From a checkpoint of a small segmentation model.
Data: trained on Sentinel-2 satellite tiles (TerraMesh), 36250 training examples, 31.4 epochs.
Rows from block 11 of the encoder of a small segmentation model, named by matrix and row number. Rows with one number belong to one channel. Each number is 500 + 40 x the weight over its row's rms, rounded and kept within 0 to 999. All counts start at 0. Numbers have three digits each. After the name is the row's rms in percent of the matrix's.
After each channel's rows are labels from the 100 images, of 14976, where the channel reaches its highest value: "top examples" is what is common among them; "lies over" is the class under the peak. Only what is clearly more common there than usual is listed. The data: Sentinel-2 satellite tiles (TerraMesh). In brackets: how many of the 100.
# convs0: first 3x3 conv (encoder.blocks.11.convs.0.weight, 384x384x3x3, each kernel summed), inputs 231-307
# convs1: second 3x3 conv (encoder.blocks.11.convs.1.weight, 384x384x3x3, transposed, each kernel summed), outputs 231-307

convs0.376 114:494505492447555558484487502528407477470432518543508500527430507534483455426543476442512434549402480525509470500529480423490484502515547584502521498485564432403447548472427492464515496484502506467516483470518475546428564475481515516
convs1.376 114:446448429446470430431448435510495496489503514536499502531528517531509491512505476490486509497483503488537487519529517480517513461517526483504561476489487494520476484507486528481549520506434504518475494500528495404498508498518469505
top examples: trees (94); main land cover: trees (83); clouds (37)
lies over: trees (79)

convs0.338 082:525572515458515535491465475514558478478521488548546464539517556479482523518550462510520512584507413508573518503581498518353471585600460512474584498491594518447520541472501502533535498501528476475522524489491465548506560515480522497
convs1.338 071:449554510492532524541489500457547459497493463491519497477513486456495455508489494486477457532485495494559459501509460512451496430465515478510523481496478494469500490485493563541562485488474499520516531449508535500447526468531459491
top examples: snow or ice (47); main land cover: water (27)
lies over: snow or ice (33)

convs0.95 124:541487506477546606521482486520487512489483550523516527514470486515536515478516478497500482510476455528505522430521481499485488474516524520508523540523527472454490544480469500487526529459479547456467487411476469545518610482475487437
convs1.95 125:435458482480468369470457483499491515500489491483486512474487494516505489495512507486501527488473525474462485483484503493487515503498528488507530507503501506503493492494475523496524510569527480520520524550519501412477508507520505485
top examples: snow or ice (51); main land cover: snow or ice (37); main land cover: water (36)
lies over: water (28)

convs0.65 129:477480463401524534494450492485487475524478494486465505495476446488473477498485510492457478487522524500460474459486472471532511473521509471504479431476476514464447422516512473506502425486482494495527510489475503508488527479508551435
convs1.65 114:473469516536532529519511473540545490519490503483520532560548501487535498510534460490483525469492516601422527472498493458492555537511477512538552494484476542463477444493481481482450485536568484459474478587544510528513527444469523487
top examples: snow or ice (63); main land cover: snow or ice (59); main land cover: built area (30)
lies over: snow or ice (59); built area (29)

convs0.60 128:481495494533544559490479475524557544506505547497515505512437453498552527496518464504488474510493440534487534443488445548489471486522534499507508528538489488480480590444481534444488535473487514450503499435522423540483592505456481483
convs1.60 125:482507507498519396511505496516436450502461554526523454525501498549450523545448491537504507547532504502472456517537499538519468534494569476460542512542439461524504487546521486475570497530519490483509470607487531407482495543480471531
top examples: snow or ice (54); main land cover: water (41); main land cover: snow or ice (36)
lies over: snow or ice (33)

convs0.287 106:479477505418514492514441502506477524496474519510518488484451489503506506493465485508476501483491499523476494505471500473499490463499486500500465527513513476467477566499478482448502505484471478487468470464497460482425472490492481495
convs1.287 107:422545546522486530577516526490454473473457490538498465521491481489453507547466484483443462460495494501678493458540497482461447468486517531453584482515492456514458502513505518515620497454478525459529548426526522425517542481534441505
top examples: trees (95); crops (93); built area (88); main land cover: crops (69)
lies over: trees (59)

convs0.38 089:546533460385586547484449504476483489478448473538460478539427515478475481463487481473503468594475493507590480554587477492494485550514485543479518456488604462475445506491489479488534484523555490499507493604520495515413519485530570558
convs1.38 076:500508539492462554545504502486494488512473447465472469513596498470486502450485497485506493466480476506607493478452468534458476441475502531478447500481487476467456481490508457474527473403376467478485495361473473469458544458446506474
top examples: snow or ice (52); main land cover: snow or ice (40); main land cover: water (38)
lies over: snow or ice (46); water (39)

convs0.101 113:534546486421574546495454513481470505465454523551494465536457500487475475457495455491502478596479435534576466535576538480437472558532477526495503486489584472513469584480475519498530528531555501470507480594531493534427523485488573545
convs1.101 110:546517526534479534524562551456492466464489468478456472489524478478461497424470475493470467514519444502597504479498457503457470441456481482478500482472497477486465493489497521484542489405361493498483473399497462448500507477483456473
top examples: snow or ice (82); main land cover: snow or ice (78)
lies over: snow or ice (77)

convs0.264 107:471487514433529490514413512499479519484472524497491477468444477484501493473461467502456486484483462518474491515481500467471469489499475496479466526520514448448469544480460481437495485494472466492488478476498457481427488491500471495
convs1.264 104:454521534527500586548506538471435473464454463525502455515464481506446508540467487487463466499511469500656515450529459488464430488480487480453580470480481440509480495514529510500604499470489537474545534453505555456513547474527432517
top examples: crops (97); built area (94); trees (90); main land cover: crops (75)
lies over: trees (52)

convs0.360 097:470478481407499462485459522496480512484519502420488482491449474481477471489448483533459496465511471515433467491425488481474482473480462453479467485488477498408464475523483486457531461493475448515501516472494488483437405507520459496
convs1.360 111:409490517445538504498451474508498518524511502495517492535439539506476533540484473546505486469516529526598500523496551569480458469515516510480541504537485500502543507508519515477588503539521525461498510427536514453508509478501449535
top examples: trees (100); main land cover: trees (99); clouds (73)
lies over: trees (97)

convs0.90 102:506514545485542548505453500537564528504515521499485531476455506508551521496541489507499467518514452522515520453521482537460470492565522500505524531526485470446478534468499457461529477469473495490484535420476454527452594528475503401
convs1.90 089:452472478550501451523541473530450424475555461499455491454535531483521533539532538555522505538535481459511515507531539524531458482481504512473504554517517474534556492513545477456488506599524531475525503603476478511540471534507487511
top examples: snow or ice (65); main land cover: snow or ice (57); main land cover: water (34)
lies over: snow or ice (46)

convs0.47 122:479558469486544470499572443488558522509529533445546507480454526509521527537511471532498497487518455502490535510424471538471475513487482481500495570535506509429530573473490541442517556464462472449475452436529412472497510511459486464
convs1.47 158:541570524551490532504518521540504537510470486473504548471609539543554491480545450488471575512468538480508498489501509441506532529482475505526585452483540536525500472494476494514571484508492466477473475470576519433452473503482478481
top examples: crops (100); main land cover: crops (99); built area (81)
lies over: crops (90)