config.yaml
encoder_arch: "resnet"
dataset: "Sentinel-2 satellite tiles (TerraMesh)"
encoder_depths: [3, 6, 3]
encoder_stem: "deep"
decoder_attention: false
init: "small_normal"
beta2: 0.999
grad_clip: 5.0
Rows from block 9 of the encoder of a small segmentation model, named by matrix and row number. Rows with one number belong to one channel. Each number is 200 + 20 x the weight over its row's rms, rounded and kept within 0 to 999. All counts start at 0.
After each channel's rows are labels from the 100 images, of 14976, where the channel reaches its highest value: "peak on" is the class under the peak. Only what is clearly more common there than usual is listed. The data: Sentinel-2 satellite tiles (TerraMesh). In brackets: how many of the 100, against the usual share in percent.
# convs0: first 3x3 conv, stride 2 (encoder.blocks.9.convs.0.weight, 384x192x3x3, each kernel summed), inputs 78-116
# convs1: second 3x3 conv (encoder.blocks.9.convs.1.weight, 384x384x3x3, transposed, each kernel summed), outputs 86-128

convs0.253,231,215,201,179,217,219,200,213,191,196,185,208,218,174,224,206,170,188,213,207,192,213,226,222,178,188,203,200,219,233,215,219,217,168,207,197,271,226,194
convs1.253,211,183,194,218,195,200,207,187,212,203,190,202,205,237,218,226,215,217,192,205,217,196,213,212,180,204,209,207,194,217,206,223,217,210,173,247,208,194,205,217,189,213,214
peak on: trees (48 vs 20)

convs0.225,197,188,211,197,193,156,165,193,191,191,174,196,162,202,192,233,204,182,171,170,186,156,231,211,195,195,207,178,227,217,184,184,195,209,243,223,187,157,191
convs1.225,226,220,200,206,161,189,200,176,217,192,180,194,195,176,196,189,213,197,143,189,198,225,195,191,219,206,195,177,184,197,201,214,178,186,216,199,196,179,194,168,199,202,201
peak on: water (27 vs 10.8)

convs0.207,182,209,214,204,179,205,171,211,200,216,153,185,227,176,222,199,208,203,208,186,218,195,159,201,212,217,204,224,193,179,178,213,188,216,223,214,206,211,230
convs1.207,192,217,212,180,230,203,209,203,207,220,157,172,162,193,158,174,141,155,195,157,169,173,185,158,146,161,166,179,185,164,186,197,161,147,211,165,178,179,171,189,202,175,163
peak on: snow or ice (41 vs 14)

convs0.336,190,200,193,219,184,247,198,185,205,180,115,210,161,207,216,215,194,212,195,211,201,211,227,215,158,218,188,204,225,205,213,204,168,177,222,225,222,187,228
convs1.336,191,200,183,238,190,174,201,189,247,187,216,224,217,214,217,210,220,219,243,218,219,225,192,212,232,220,215,204,155,218,220,192,214,233,207,182,220,230,227,192,160,228,220
peak on: rangeland (45 vs 22.5)

convs0.224,210,221,179,230,189,188,186,199,211,206,186,205,169,220,169,212,217,203,199,225,191,207,215,211,183,184,201,180,262,209,250,238,167,243,219,222,199,186,178
convs1.224,200,195,208,162,212,215,195,191,213,209,230,222,230,186,225,198,215,219,178,222,215,207,170,213,195,224,211,217,194,213,188,215,205,189,210,187,215,232,209,179,143,217,220
peak on: snow or ice (78 vs 14)

convs0.292,188,206,196,214,191,180,200,212,203,175,169,232,188,199,169,191,188,203,221,219,210,213,205,205,183,190,221,192,225,186,217,237,184,162,194,209,230,215,124
convs1.292,185,173,172,211,186,177,195,165,211,203,192,189,200,198,204,198,199,207,210,208,201,202,189,199,172,181,200,193,207,204,196,189,196,205,203,210,191,189,194,193,221,201,194
peak on: water (49 vs 10.8)

convs0.55,177,193,184,201,209,186,200,207,208,206,172,241,207,198,229,221,193,193,183,238,194,217,197,216,185,207,190,186,201,170,209,214,128,207,201,193,174,201,149
convs1.55,180,185,191,207,187,158,212,180,224,176,208,197,201,194,210,190,200,205,192,212,203,193,231,181,176,187,214,210,190,203,177,189,207,214,226,206,199,230,195,222,237,199,206
peak on: bare ground (40 vs 4.8)

convs0.377,216,175,161,209,188,212,197,184,204,216,213,230,206,215,198,201,172,184,229,207,188,222,212,201,154,202,199,193,244,214,218,196,151,204,212,235,215,175,172
convs1.377,182,193,188,199,210,176,209,202,217,185,212,211,212,193,209,216,200,217,207,210,204,204,230,212,184,204,212,210,196,212,207,221,203,193,219,211,194,236,210,212,195,210,216
peak on: clouds (30 vs 2.7)

convs0.164,201,182,219,200,200,172,188,205,198,191,265,231,195,215,209,228,208,182,194,226,210,139,209,230,196,186,182,176,192,217,215,159,211,183,180,180,169,224,184
convs1.164,194,198,202,234,215,188,185,216,222,207,169,182,173,208,167,184,167,164,137,164,171,170,181,165,189,179,166,195,209,169,178,187,169,163,263,179,171,171,181,193,192,186,174
peak on: trees (47 vs 20)

convs0.23,210,221,212,191,221,181,200,230,209,190,179,218,202,171,205,207,182,184,188,206,204,218,183,212,190,202,206,158,194,167,172,207,198,224,219,183,197,207,170
convs1.23,158,197,223,213,174,178,227,202,221,212,188,190,214,226,202,209,194,203,184,200,198,203,238,185,153,171,210,217,181,201,183,213,199,200,217,222,209,226,194,237,222,199,205
peak on: rangeland (45 vs 22.5); bare ground (31 vs 4.8)

convs0.338,198,210,169,233,202,188,164,193,201,182,184,217,182,170,199,188,216,215,173,189,227,234,171,199,203,217,191,192,226,165,192,229,173,186,199,202,192,217,211
convs1.338,170,211,213,211,179,196,228,194,192,205,186,203,199,211,201,200,188,196,215,195,201,180,208,201,188,191,203,207,174,198,220,198,183,194,213,196,199,207,188,204,228,197,203
peak on: bare ground (31 vs 4.8)

convs0.4,201,176,181,229,216,224,192,213,184,186,198,233,204,209,161,197,232,197,223,192,213,221,225,229,155,180,184,195,207,210,218,198,151,229,220,230,217,209,198
convs1.4,195,206,181,183,187,200,185,202,185,185,227,226,224,233,215,203,235,215,182,221,218,205,215,216,212,209,218,214,201,216,241,189,215,189,199,191,226,213,220,207,195,221,211
peak on: water (38 vs 10.8)

convs0.326,218,213,209,225,227,250,221,201,210,213,181,220,215,205,185,202,224,189,240,209,218,226,230,204,154,199,184,208,199,220,191,213,192,202,217,204,265,228,180
convs1.326,198,218,148,176,168,183,183,165,199,173,203,192,215,225,207,207,187,198,204,205,200,214,206,206,171,186,189,194,187,203,196,201,208,209,200,182,213,200,222,204,207,205,204
peak on: water (49 vs 10.8)

convs0.165,203,198,187,219,214,205,208,197,213,206,204,210,263,201,226,195,227,203,208,220,200,246,219,200,229,195,203,169,210,216,217,204,195,211,224,197,184,244,222
convs1.165,236,214,235,200,248,218,212,216,211,213,187,196,189,213,187,191,209,187,226,188,186,196,199,198,200,183,176,197,191,192,179,163,187,202,212,219,201,197,195,206,218,196,189
peak on: water (77 vs 10.8)

convs0.251,234,204,205,192,240,206,210,199,207,214,223,271,190,190,206,195,196,192,191,207,188,218,224,222,158,204,187,189,219,216,217,217,178,178,207,187,239,224,177
convs1.251,200,176,172,225,172,197,191,184,192,180,244,229,225,212,234,228,233,234,183,226,223,222,231,230,189,209,227,234,194,231,217,195,224,233,213,247,214,213,223,236,217,230,223
peak on: clouds (29 vs 2.7)

convs0.76,196,179,171,224,181,177,202,211,182,196,158,268,234,204,203,204,215,161,191,205,198,225,235,202,200,184,233,172,215,200,221,204,150,205,199,201,174,184,179
convs1.76,187,165,192,192,217,186,203,185,223,188,212,194,192,210,203,192,221,196,202,192,198,211,192,202,205,182,207,213,214,199,182,204,211,186,188,195,203,180,187,198,253,198,192
peak on: water (44 vs 10.8)

convs0.81,209,195,200,202,200,181,220,211,201,214,173,236,253,200,220,226,210,182,258,219,181,239,266,248,194,188,217,174,216,198,257,239,193,217,201,188,209,215,180
convs1.81,208,199,187,212,207,165,212,180,207,188,221,207,210,220,222,205,201,217,199,228,209,209,223,215,184,200,205,218,221,221,198,182,231,215,217,215,194,215,206,223,222,211,220
peak on: snow or ice (38 vs 14)

convs0.152,202,188,166,199,194,223,198,226,190,190,171,227,224,177,235,205,196,202,221,209,236,220,211,212,147,191,189,228,208,206,178,194,137,165,232,224,211,205,239
convs1.152,223,203,192,188,204,198,174,206,195,212,188,196,189,206,195,200,195,189,191,190,197,187,208,188,220,209,185,207,188,192,192,196,199,200,213,205,200,176,204,195,202,202,192
peak on: trees (45 vs 20)

convs0.87,182,206,199,200,215,171,220,211,195,181,199,227,203,190,194,220,199,197,176,191,191,244,172,208,188,221,205,205,205,169,178,219,191,179,217,194,195,216,198
convs1.87,181,196,200,170,179,160,191,192,192,192,175,182,181,220,186,180,176,181,206,180,182,203,245,177,174,182,205,198,187,182,179,196,190,183,231,208,172,192,170,216,235,183,186
peak on: bare ground (27 vs 4.8)

convs0.269,214,197,179,211,216,161,197,210,201,223,234,207,190,216,167,205,207,211,246,159,182,186,146,213,219,171,172,197,212,183,201,219,213,232,208,198,193,245,184
convs1.269,198,203,205,176,191,209,193,230,224,217,194,190,200,185,195,182,183,190,159,192,198,198,181,193,197,203,186,189,231,196,161,201,179,193,222,187,189,196,190,156,219,187,185
peak on: built area (26 vs 5.2)

convs0.172,214,206,206,199,210,143,186,212,203,187,262,201,142,203,160,209,192,197,159,222,183,121,191,226,205,169,197,218,206,190,231,185,196,207,177,192,169,209,155
convs1.172,223,208,208,232,212,197,214,217,226,217,164,167,167,180,166,164,165,159,148,160,169,164,169,160,168,172,164,171,234,165,157,170,160,154,249,170,162,174,169,173,193,164,170
peak on: trees (42 vs 20)

convs0.194,193,196,207,204,209,176,198,205,216,177,241,170,164,225,184,248,208,208,200,189,156,112,199,219,184,180,196,206,199,178,225,181,225,228,188,183,201,218,179
convs1.194,217,207,212,214,211,197,198,204,240,217,179,180,169,210,166,156,163,163,183,157,167,172,173,162,196,179,162,200,230,161,191,201,154,174,234,191,179,172,177,168,205,170,162
peak on: crops (41 vs 17.5)

convs0.86,193,186,167,232,192,183,198,207,197,183,175,255,229,223,214,223,219,180,197,221,208,220,224,209,203,204,223,180,215,213,209,219,150,207,210,205,172,186,213
convs1.86,217,206,226,205,234,220,236,233,210,216,199,198,200,198,204,189,219,204,205,207,200,191,200,212,214,202,205,234,188,214,184,168,201,212,203,156,206,193,206,204,224,209,201
peak on: water (58 vs 10.8)

convs0.52,201,160,216,205,182,196,186,178,212,177,174,168,173,206,187,209,178,174,170,186,199,163,210,207,178,203,188,181,220,205,207,199,173,179,215,189,199,208,209
convs1.52,229,179,190,181,208,209,192,202,205,174,218,212,198,196,212,207,219,208,178,205,206,216,225,213,207,213,213,192,186,209,220,190,212,219,200,210,195,192,189,199,210,199,224
peak on: rangeland (46 vs 22.5)

convs0.232,185,184,215,196,190,218,166,186,182,206,149,188,219,180,245,231,190,195,177,224,211,218,234,229,201,183,206,223,205,214,194,185,222,185,218,209,228,189,243
convs1.232,216,195,210,164,194,209,150,203,213,210,211,193,196,189,202,205,206,205,170,195,204,209,193,187,197,229,209,178,178,199,229,233,206,174,207,232,190,197,190,184,165,189,203
peak on: crops (38 vs 17.5)

convs0.65,215,207,201,196,200,214,179,200,204,218,182,198,220,211,198,175,212,197,194,167,220,180,175,185,174,166,199,220,199,188,182,218,195,212,200,192,215,224,177
convs1.65,209,205,186,164,199,216,165,214,214,192,188,183,194,171,190,195,198,198,228,192,193,214,204,205,217,198,203,195,182,193,197,227,202,192,183,206,185,158,196,189,179,201,196
peak on: crops (40 vs 17.5)

convs0.254,209,182,169,200,158,178,220,206,215,193,148,198,171,187,182,215,185,201,203,215,207,208,179,210,189,215,200,213,224,176,187,185,195,211,214,201,222,268,206
convs1.254,215,173,201,188,198,184,203,177,207,198,185,179,180,178,186,171,182,178,166,192,184,176,185,174,202,215,168,199,212,187,181,166,173,210,224,167,188,178,183,180,211,191,196
peak on: built area (36 vs 5.2)

convs0.89,178,215,196,191,161,217,227,210,201,164,171,200,173,196,210,218,187,209,206,193,213,185,163,186,154,189,201,257,197,175,150,178,158,154,244,242,193,218,203
convs1.89,212,188,175,204,211,171,168,199,219,221,180,188,184,203,180,198,179,181,199,181,185,191,205,180,175,167,181,200,203,183,190,232,193,174,206,227,181,178,191,192,189,179,191
peak on: trees (56 vs 20)

convs0.281,212,196,203,194,203,198,192,184,202,187,188,178,146,196,189,200,175,183,197,196,185,189,205,198,169,196,165,174,223,233,200,182,193,179,201,189,230,238,218
convs1.281,234,188,184,184,198,215,164,200,211,190,222,216,211,210,205,201,228,205,182,191,209,204,193,214,193,191,205,200,197,205,211,204,190,201,188,206,212,176,208,189,196,207,212
peak on: rangeland (46 vs 22.5)

convs0.79,173,190,229,186,188,186,191,183,193,176,195,139,210,187,202,202,184,188,207,218,205,145,202,238,235,169,195,236,193,190,228,212,246,182,187,162,195,235,193
convs1.79,209,218,222,198,214,208,222,207,204,208,190,209,199,182,201,203,204,205,202,207,199,203,209,204,216,201,211,173,217,201,181,197,205,205,217,195,203,222,207,195,191,207,205
peak on: crops (49 vs 17.5)

convs0.159,214,187,184,187,168,208,219,214,198,235,166,193,266,196,240,206,190,200,239,191,215,232,226,215,216,219,229,225,210,193,204,237,238,186,228,211,224,235,212
convs1.159,201,199,200,184,198,190,173,202,205,211,185,189,197,184,194,193,190,197,178,201,195,202,202,192,222,208,182,176,198,191,176,203,202,232,212,176,200,183,199,191,197,209,191
peak on: water (38 vs 10.8)

convs0.277,231,194,206,217,240,207,209,188,218,234,209,208,213,192,205,200,189,213,217,194,181,202,204,194,190,217,183,189,231,218,211,188,224,212,192,196,232,230,209
convs1.277,202,211,193,197,202,197,199,201,237,178,198,207,212,248,208,196,186,202,161,214,213,214,192,195,195,217,203,188,188,207,213,158,209,229,210,174,214,212,209,179,198,207,211
peak on: water (42 vs 10.8)

convs0.50,210,170,205,211,208,175,214,186,172,207,156,246,206,202,221,170,213,182,178,164,189,226,193,220,185,185,218,182,243,191,248,248,214,195,197,213,210,180,193
convs1.50,190,193,198,185,196,208,155,194,211,202,209,215,229,211,214,225,190,219,194,193,227,231,216,221,228,220,220,193,182,213,203,227,219,158,156,239,216,168,197,189,218,202,217
peak on: built area (31 vs 5.2)

convs0.35,196,192,167,217,209,179,176,221,177,236,201,211,233,212,217,188,207,185,178,232,180,222,194,208,180,170,208,189,232,180,220,182,194,185,181,174,203,222,195
convs1.35,183,168,193,194,217,198,173,203,181,188,224,214,235,177,226,206,216,217,215,222,206,157,162,217,197,228,215,175,223,215,207,200,194,173,178,200,229,202,218,197,208,217,208
peak on: water (45 vs 10.8)

convs0.280,220,181,194,205,223,209,143,205,203,190,258,216,184,186,222,225,208,191,214,253,215,182,207,214,174,192,194,201,219,197,177,178,175,203,178,157,192,194,219
convs1.280,209,210,202,240,199,190,195,201,238,201,196,192,194,201,194,205,181,191,170,191,194,205,205,187,184,199,178,204,206,190,181,187,184,184,254,186,173,208,186,203,197,196,188
peak on: trees (69 vs 20)

convs0.325,217,202,182,203,211,138,180,203,210,191,275,164,160,229,175,222,196,191,187,225,194,125,208,227,213,197,205,199,219,205,245,203,190,216,204,196,177,190,171
convs1.325,230,206,212,227,217,191,194,216,229,211,156,161,165,181,157,158,157,154,147,158,157,167,170,157,170,175,163,160,259,156,162,167,153,155,247,158,169,186,167,158,191,170,157
peak on: trees (42 vs 20)

convs0.383,209,167,155,205,207,201,205,192,214,210,211,252,216,205,225,207,224,217,201,200,190,197,219,213,166,201,194,195,232,206,189,196,155,190,208,189,213,194,193
convs1.383,221,222,198,245,193,218,225,202,212,190,233,216,213,223,221,224,212,218,158,212,220,226,211,215,211,223,216,238,182,220,215,209,227,240,213,239,206,209,225,236,195,221,221
peak on: built area (53 vs 5.2)

convs0.245,208,193,166,191,199,126,204,204,214,163,267,222,166,216,190,227,206,191,172,213,180,155,225,236,197,171,170,167,209,208,224,183,169,199,182,195,179,195,192
convs1.245,224,216,213,239,210,189,217,220,226,208,168,168,165,199,168,163,168,156,133,167,173,162,178,158,165,182,167,175,248,168,169,153,163,153,256,158,156,175,164,185,192,161,166
peak on: trees (43 vs 20)

convs0.206,212,216,205,233,209,230,177,197,203,200,164,198,158,231,170,204,206,219,186,197,216,234,209,216,152,207,205,185,235,200,198,241,198,157,223,222,229,210,190
convs1.206,195,196,189,178,180,201,187,190,205,187,214,206,216,207,219,216,224,223,169,212,210,206,200,216,229,216,228,187,188,218,238,222,210,188,200,226,216,182,214,194,190,214,220
peak on: rangeland (52 vs 22.5)

convs0.312,214,204,169,181,219,213,188,226,201,215,184,233,266,207,235,199,196,188,229,174,193,260,215,215,170,186,199,214,221,197,195,203,169,165,203,185,237,194,202
convs1.312,209,199,182,213,168,185,188,190,183,207,229,221,223,210,226,233,221,228,195,227,218,202,213,224,181,209,219,200,186,224,224,198,224,205,203,218,218,216,231,233,198,227,220
peak on: rangeland (51 vs 22.5)

convs0.298,224,176,185,204,224,223,194,214,218,251,209,208,214,196,186,203,174,208,225,191,164,217,199,187,191,195,239,197,210,198,185,197,231,207,217,210,254,239,187
convs1.298,187,189,185,158,186,163,179,181,212,162,190,190,194,204,196,185,181,194,216,196,202,209,218,192,182,194,202,212,204,196,190,218,194,199,219,193,189,205,181,205,226,185,197
peak on: water (56 vs 10.8)

convs0.58,244,189,187,209,187,226,160,197,217,230,206,187,235,184,247,213,209,207,216,211,202,186,200,196,208,202,197,218,203,161,191,187,190,196,201,204,206,163,230
convs1.58,188,177,213,176,170,203,242,216,214,202,238,234,219,226,213,211,209,218,175,212,216,215,205,218,211,225,207,220,184,210,245,215,234,227,227,251,229,245,225,220,221,218,215
peak on: built area (34 vs 5.2)

convs0.103,205,153,154,188,194,185,186,172,163,186,193,223,201,196,167,192,191,153,209,209,231,228,183,208,176,205,216,221,185,198,222,192,175,195,215,211,215,222,167
convs1.103,165,148,165,154,204,182,191,172,204,184,187,186,185,206,198,194,193,196,213,193,200,198,205,200,215,191,203,200,205,196,183,215,199,178,178,210,190,189,191,208,221,193,194
peak on: built area (37 vs 5.2)

convs0.46,242,206,191,202,198,189,163,202,206,254,160,178,254,194,229,212,182,189,224,191,207,218,206,219,215,211,206,202,215,206,202,182,198,208,198,201,214,211,208
convs1.46,210,199,226,208,194,221,231,214,205,235,220,230,222,190,222,220,214,217,194,218,218,205,182,219,191,214,211,205,184,212,234,197,214,226,213,197,229,218,226,206,185,216,209
peak on: built area (30 vs 5.2)

convs0.351,189,218,167,216,213,202,220,199,212,190,242,256,241,206,231,205,224,221,196,174,222,269,202,199,191,217,191,189,191,184,183,202,174,195,216,195,203,222,241
convs1.351,190,185,200,158,176,174,166,195,172,180,213,211,205,201,207,195,188,203,178,202,200,192,207,202,171,212,215,213,177,203,211,185,206,187,186,203,199,198,190,220,222,194,205
peak on: water (31 vs 10.8)

convs0.236,177,197,186,199,216,225,186,215,199,187,173,210,251,174,263,203,169,207,225,214,234,239,199,207,191,218,194,203,228,178,203,193,199,203,234,195,201,217,249
convs1.236,205,230,199,188,205,205,153,225,199,204,205,229,213,191,200,200,199,204,184,198,206,205,209,197,220,210,207,175,200,198,199,213,183,160,229,199,220,194,222,226,201,218,213
peak on: trees (49 vs 20)

convs0.347,212,179,166,186,180,213,178,187,222,217,163,227,191,218,213,192,139,193,208,204,159,197,216,216,164,194,184,181,226,204,215,193,147,206,212,220,202,165,183
convs1.347,189,204,216,194,232,213,199,213,194,192,201,197,186,225,200,195,182,200,192,208,199,205,205,196,183,199,193,184,210,197,215,184,202,202,241,244,175,245,185,197,213,187,202
peak on: built area (46 vs 5.2)

convs0.215,218,212,190,230,201,231,188,205,201,184,163,210,175,227,184,207,225,212,195,213,209,205,228,215,162,190,202,172,224,205,205,203,172,171,230,228,214,195,195
convs1.215,184,176,189,170,217,194,154,188,207,211,201,190,187,203,193,190,216,195,212,191,187,194,198,186,184,203,198,190,186,191,228,211,188,171,201,217,198,178,195,189,175,193,192
peak on: rangeland (54 vs 22.5)

convs0.186,190,189,238,200,184,196,172,200,185,194,157,171,206,190,228,225,181,170,203,204,191,184,239,208,177,178,185,199,213,237,181,182,198,177,203,194,234,222,227
convs1.186,215,177,197,160,193,193,138,173,217,201,217,220,205,205,215,205,233,214,198,209,217,222,191,213,192,206,214,197,190,210,229,237,208,208,205,223,203,193,202,193,190,204,219
peak on: rangeland (54 vs 22.5)

convs0.156,207,179,215,220,222,233,194,206,220,243,207,198,240,200,198,200,222,204,231,195,185,240,174,207,210,186,210,201,200,215,193,217,199,209,224,199,235,208,203
convs1.156,201,190,187,161,201,196,196,189,200,168,186,182,194,231,180,170,183,175,206,181,180,202,184,184,202,212,176,198,193,176,195,206,174,197,232,144,212,188,201,184,212,188,179
peak on: water (67 vs 10.8)

convs0.282,174,185,184,197,184,175,188,194,212,155,227,212,212,215,229,217,205,175,203,187,206,163,225,242,181,209,215,205,196,208,213,200,169,187,212,204,220,176,215
convs1.282,204,202,200,215,200,180,187,208,219,199,169,183,170,219,174,180,172,167,150,171,184,179,186,170,179,174,178,203,215,174,176,168,162,171,255,182,166,181,178,207,196,186,181
peak on: trees (42 vs 20)

convs0.139,221,146,204,190,206,200,186,188,202,213,197,204,211,208,173,194,214,175,211,219,223,214,199,196,179,191,226,236,175,198,212,189,204,192,209,208,241,208,193
convs1.139,177,176,174,169,185,162,204,165,203,173,206,201,215,214,208,211,196,205,194,209,211,208,207,208,194,201,209,220,196,207,200,234,214,200,211,216,216,182,201,198,210,194,210
peak on: built area (38 vs 5.2)

convs0.125,196,229,236,221,201,222,197,206,194,211,180,186,217,192,233,222,195,211,195,168,218,259,165,183,197,223,200,205,204,179,190,194,223,200,211,202,197,199,243
convs1.125,220,194,221,169,228,222,209,213,174,195,190,186,184,207,195,191,178,194,184,187,193,160,177,194,214,194,179,159,200,192,185,189,186,187,199,207,180,161,170,172,197,175,194
peak on: water (54 vs 10.8)

convs0.343,220,209,162,203,207,197,187,205,194,232,179,197,240,181,251,210,199,201,200,189,204,240,226,224,195,218,197,212,211,223,198,205,202,161,219,189,246,208,238
convs1.343,202,170,190,217,172,189,220,187,211,218,213,215,222,204,209,198,217,208,213,211,211,204,196,198,187,199,203,214,165,205,229,214,198,193,235,191,225,201,220,211,172,207,199
peak on: built area (46 vs 5.2)

convs0.350,203,220,166,197,190,210,185,201,194,209,119,195,206,193,209,173,193,202,211,188,179,209,207,221,198,186,194,199,204,182,235,235,194,203,182,199,201,214,201
convs1.350,215,210,192,172,196,173,195,200,216,188,169,164,171,164,168,183,163,176,206,167,181,180,203,177,176,166,179,184,220,175,199,215,178,169,208,211,170,203,165,195,229,171,166
peak on: bare ground (34 vs 4.8); snow or ice (34 vs 14)

convs0.345,222,181,166,209,178,217,199,183,205,198,182,227,188,214,195,206,205,208,161,190,220,205,224,205,134,227,182,188,219,201,201,191,113,214,227,216,212,187,218
convs1.345,215,212,218,215,219,191,141,212,203,212,216,209,195,223,212,209,226,208,262,205,200,204,204,211,214,207,204,211,195,207,214,185,201,202,222,232,192,182,200,201,216,209,209
peak on: built area (35 vs 5.2)

convs0.33,195,170,152,204,178,178,220,185,165,192,171,235,199,189,181,164,199,196,206,209,197,217,204,200,189,191,217,226,175,184,188,209,180,207,203,178,244,227,138
convs1.33,165,161,170,194,178,159,198,167,205,181,181,182,186,215,191,195,190,191,213,190,193,207,216,196,200,178,192,196,200,191,199,219,196,193,191,198,183,182,187,222,232,189,193
peak on: built area (26 vs 5.2)

convs0.190,203,178,185,186,253,183,206,199,182,196,185,240,137,204,197,180,174,174,183,190,181,203,197,208,192,186,214,184,214,195,198,204,211,193,201,195,218,189,213
convs1.190,213,220,205,191,176,202,235,194,185,207,196,206,197,222,198,200,193,198,207,191,205,204,198,206,215,198,204,200,225,196,209,199,186,209,182,204,202,187,202,199,216,202,200
peak on: water (70 vs 10.8)

convs0.178,225,189,197,207,218,162,199,181,184,243,205,196,180,185,168,203,179,194,190,189,199,208,219,186,209,188,193,182,222,230,165,200,187,215,214,224,205,201,180
convs1.178,189,216,200,190,189,211,185,194,188,234,232,235,236,233,221,218,242,224,171,226,213,219,190,222,227,212,226,238,194,221,222,187,220,235,188,207,250,225,249,201,133,241,214
peak on: rangeland (50 vs 22.5)

convs0.363,222,179,191,200,215,165,203,199,180,216,261,184,201,209,188,192,214,164,207,214,210,177,184,241,198,183,205,225,195,186,216,207,195,194,211,200,202,248,174
convs1.363,219,204,207,222,224,212,217,217,220,219,157,161,161,165,176,174,186,175,189,181,169,205,197,177,186,172,179,188,227,178,153,209,172,180,215,182,146,184,144,179,240,161,178
peak on: crops (38 vs 17.5)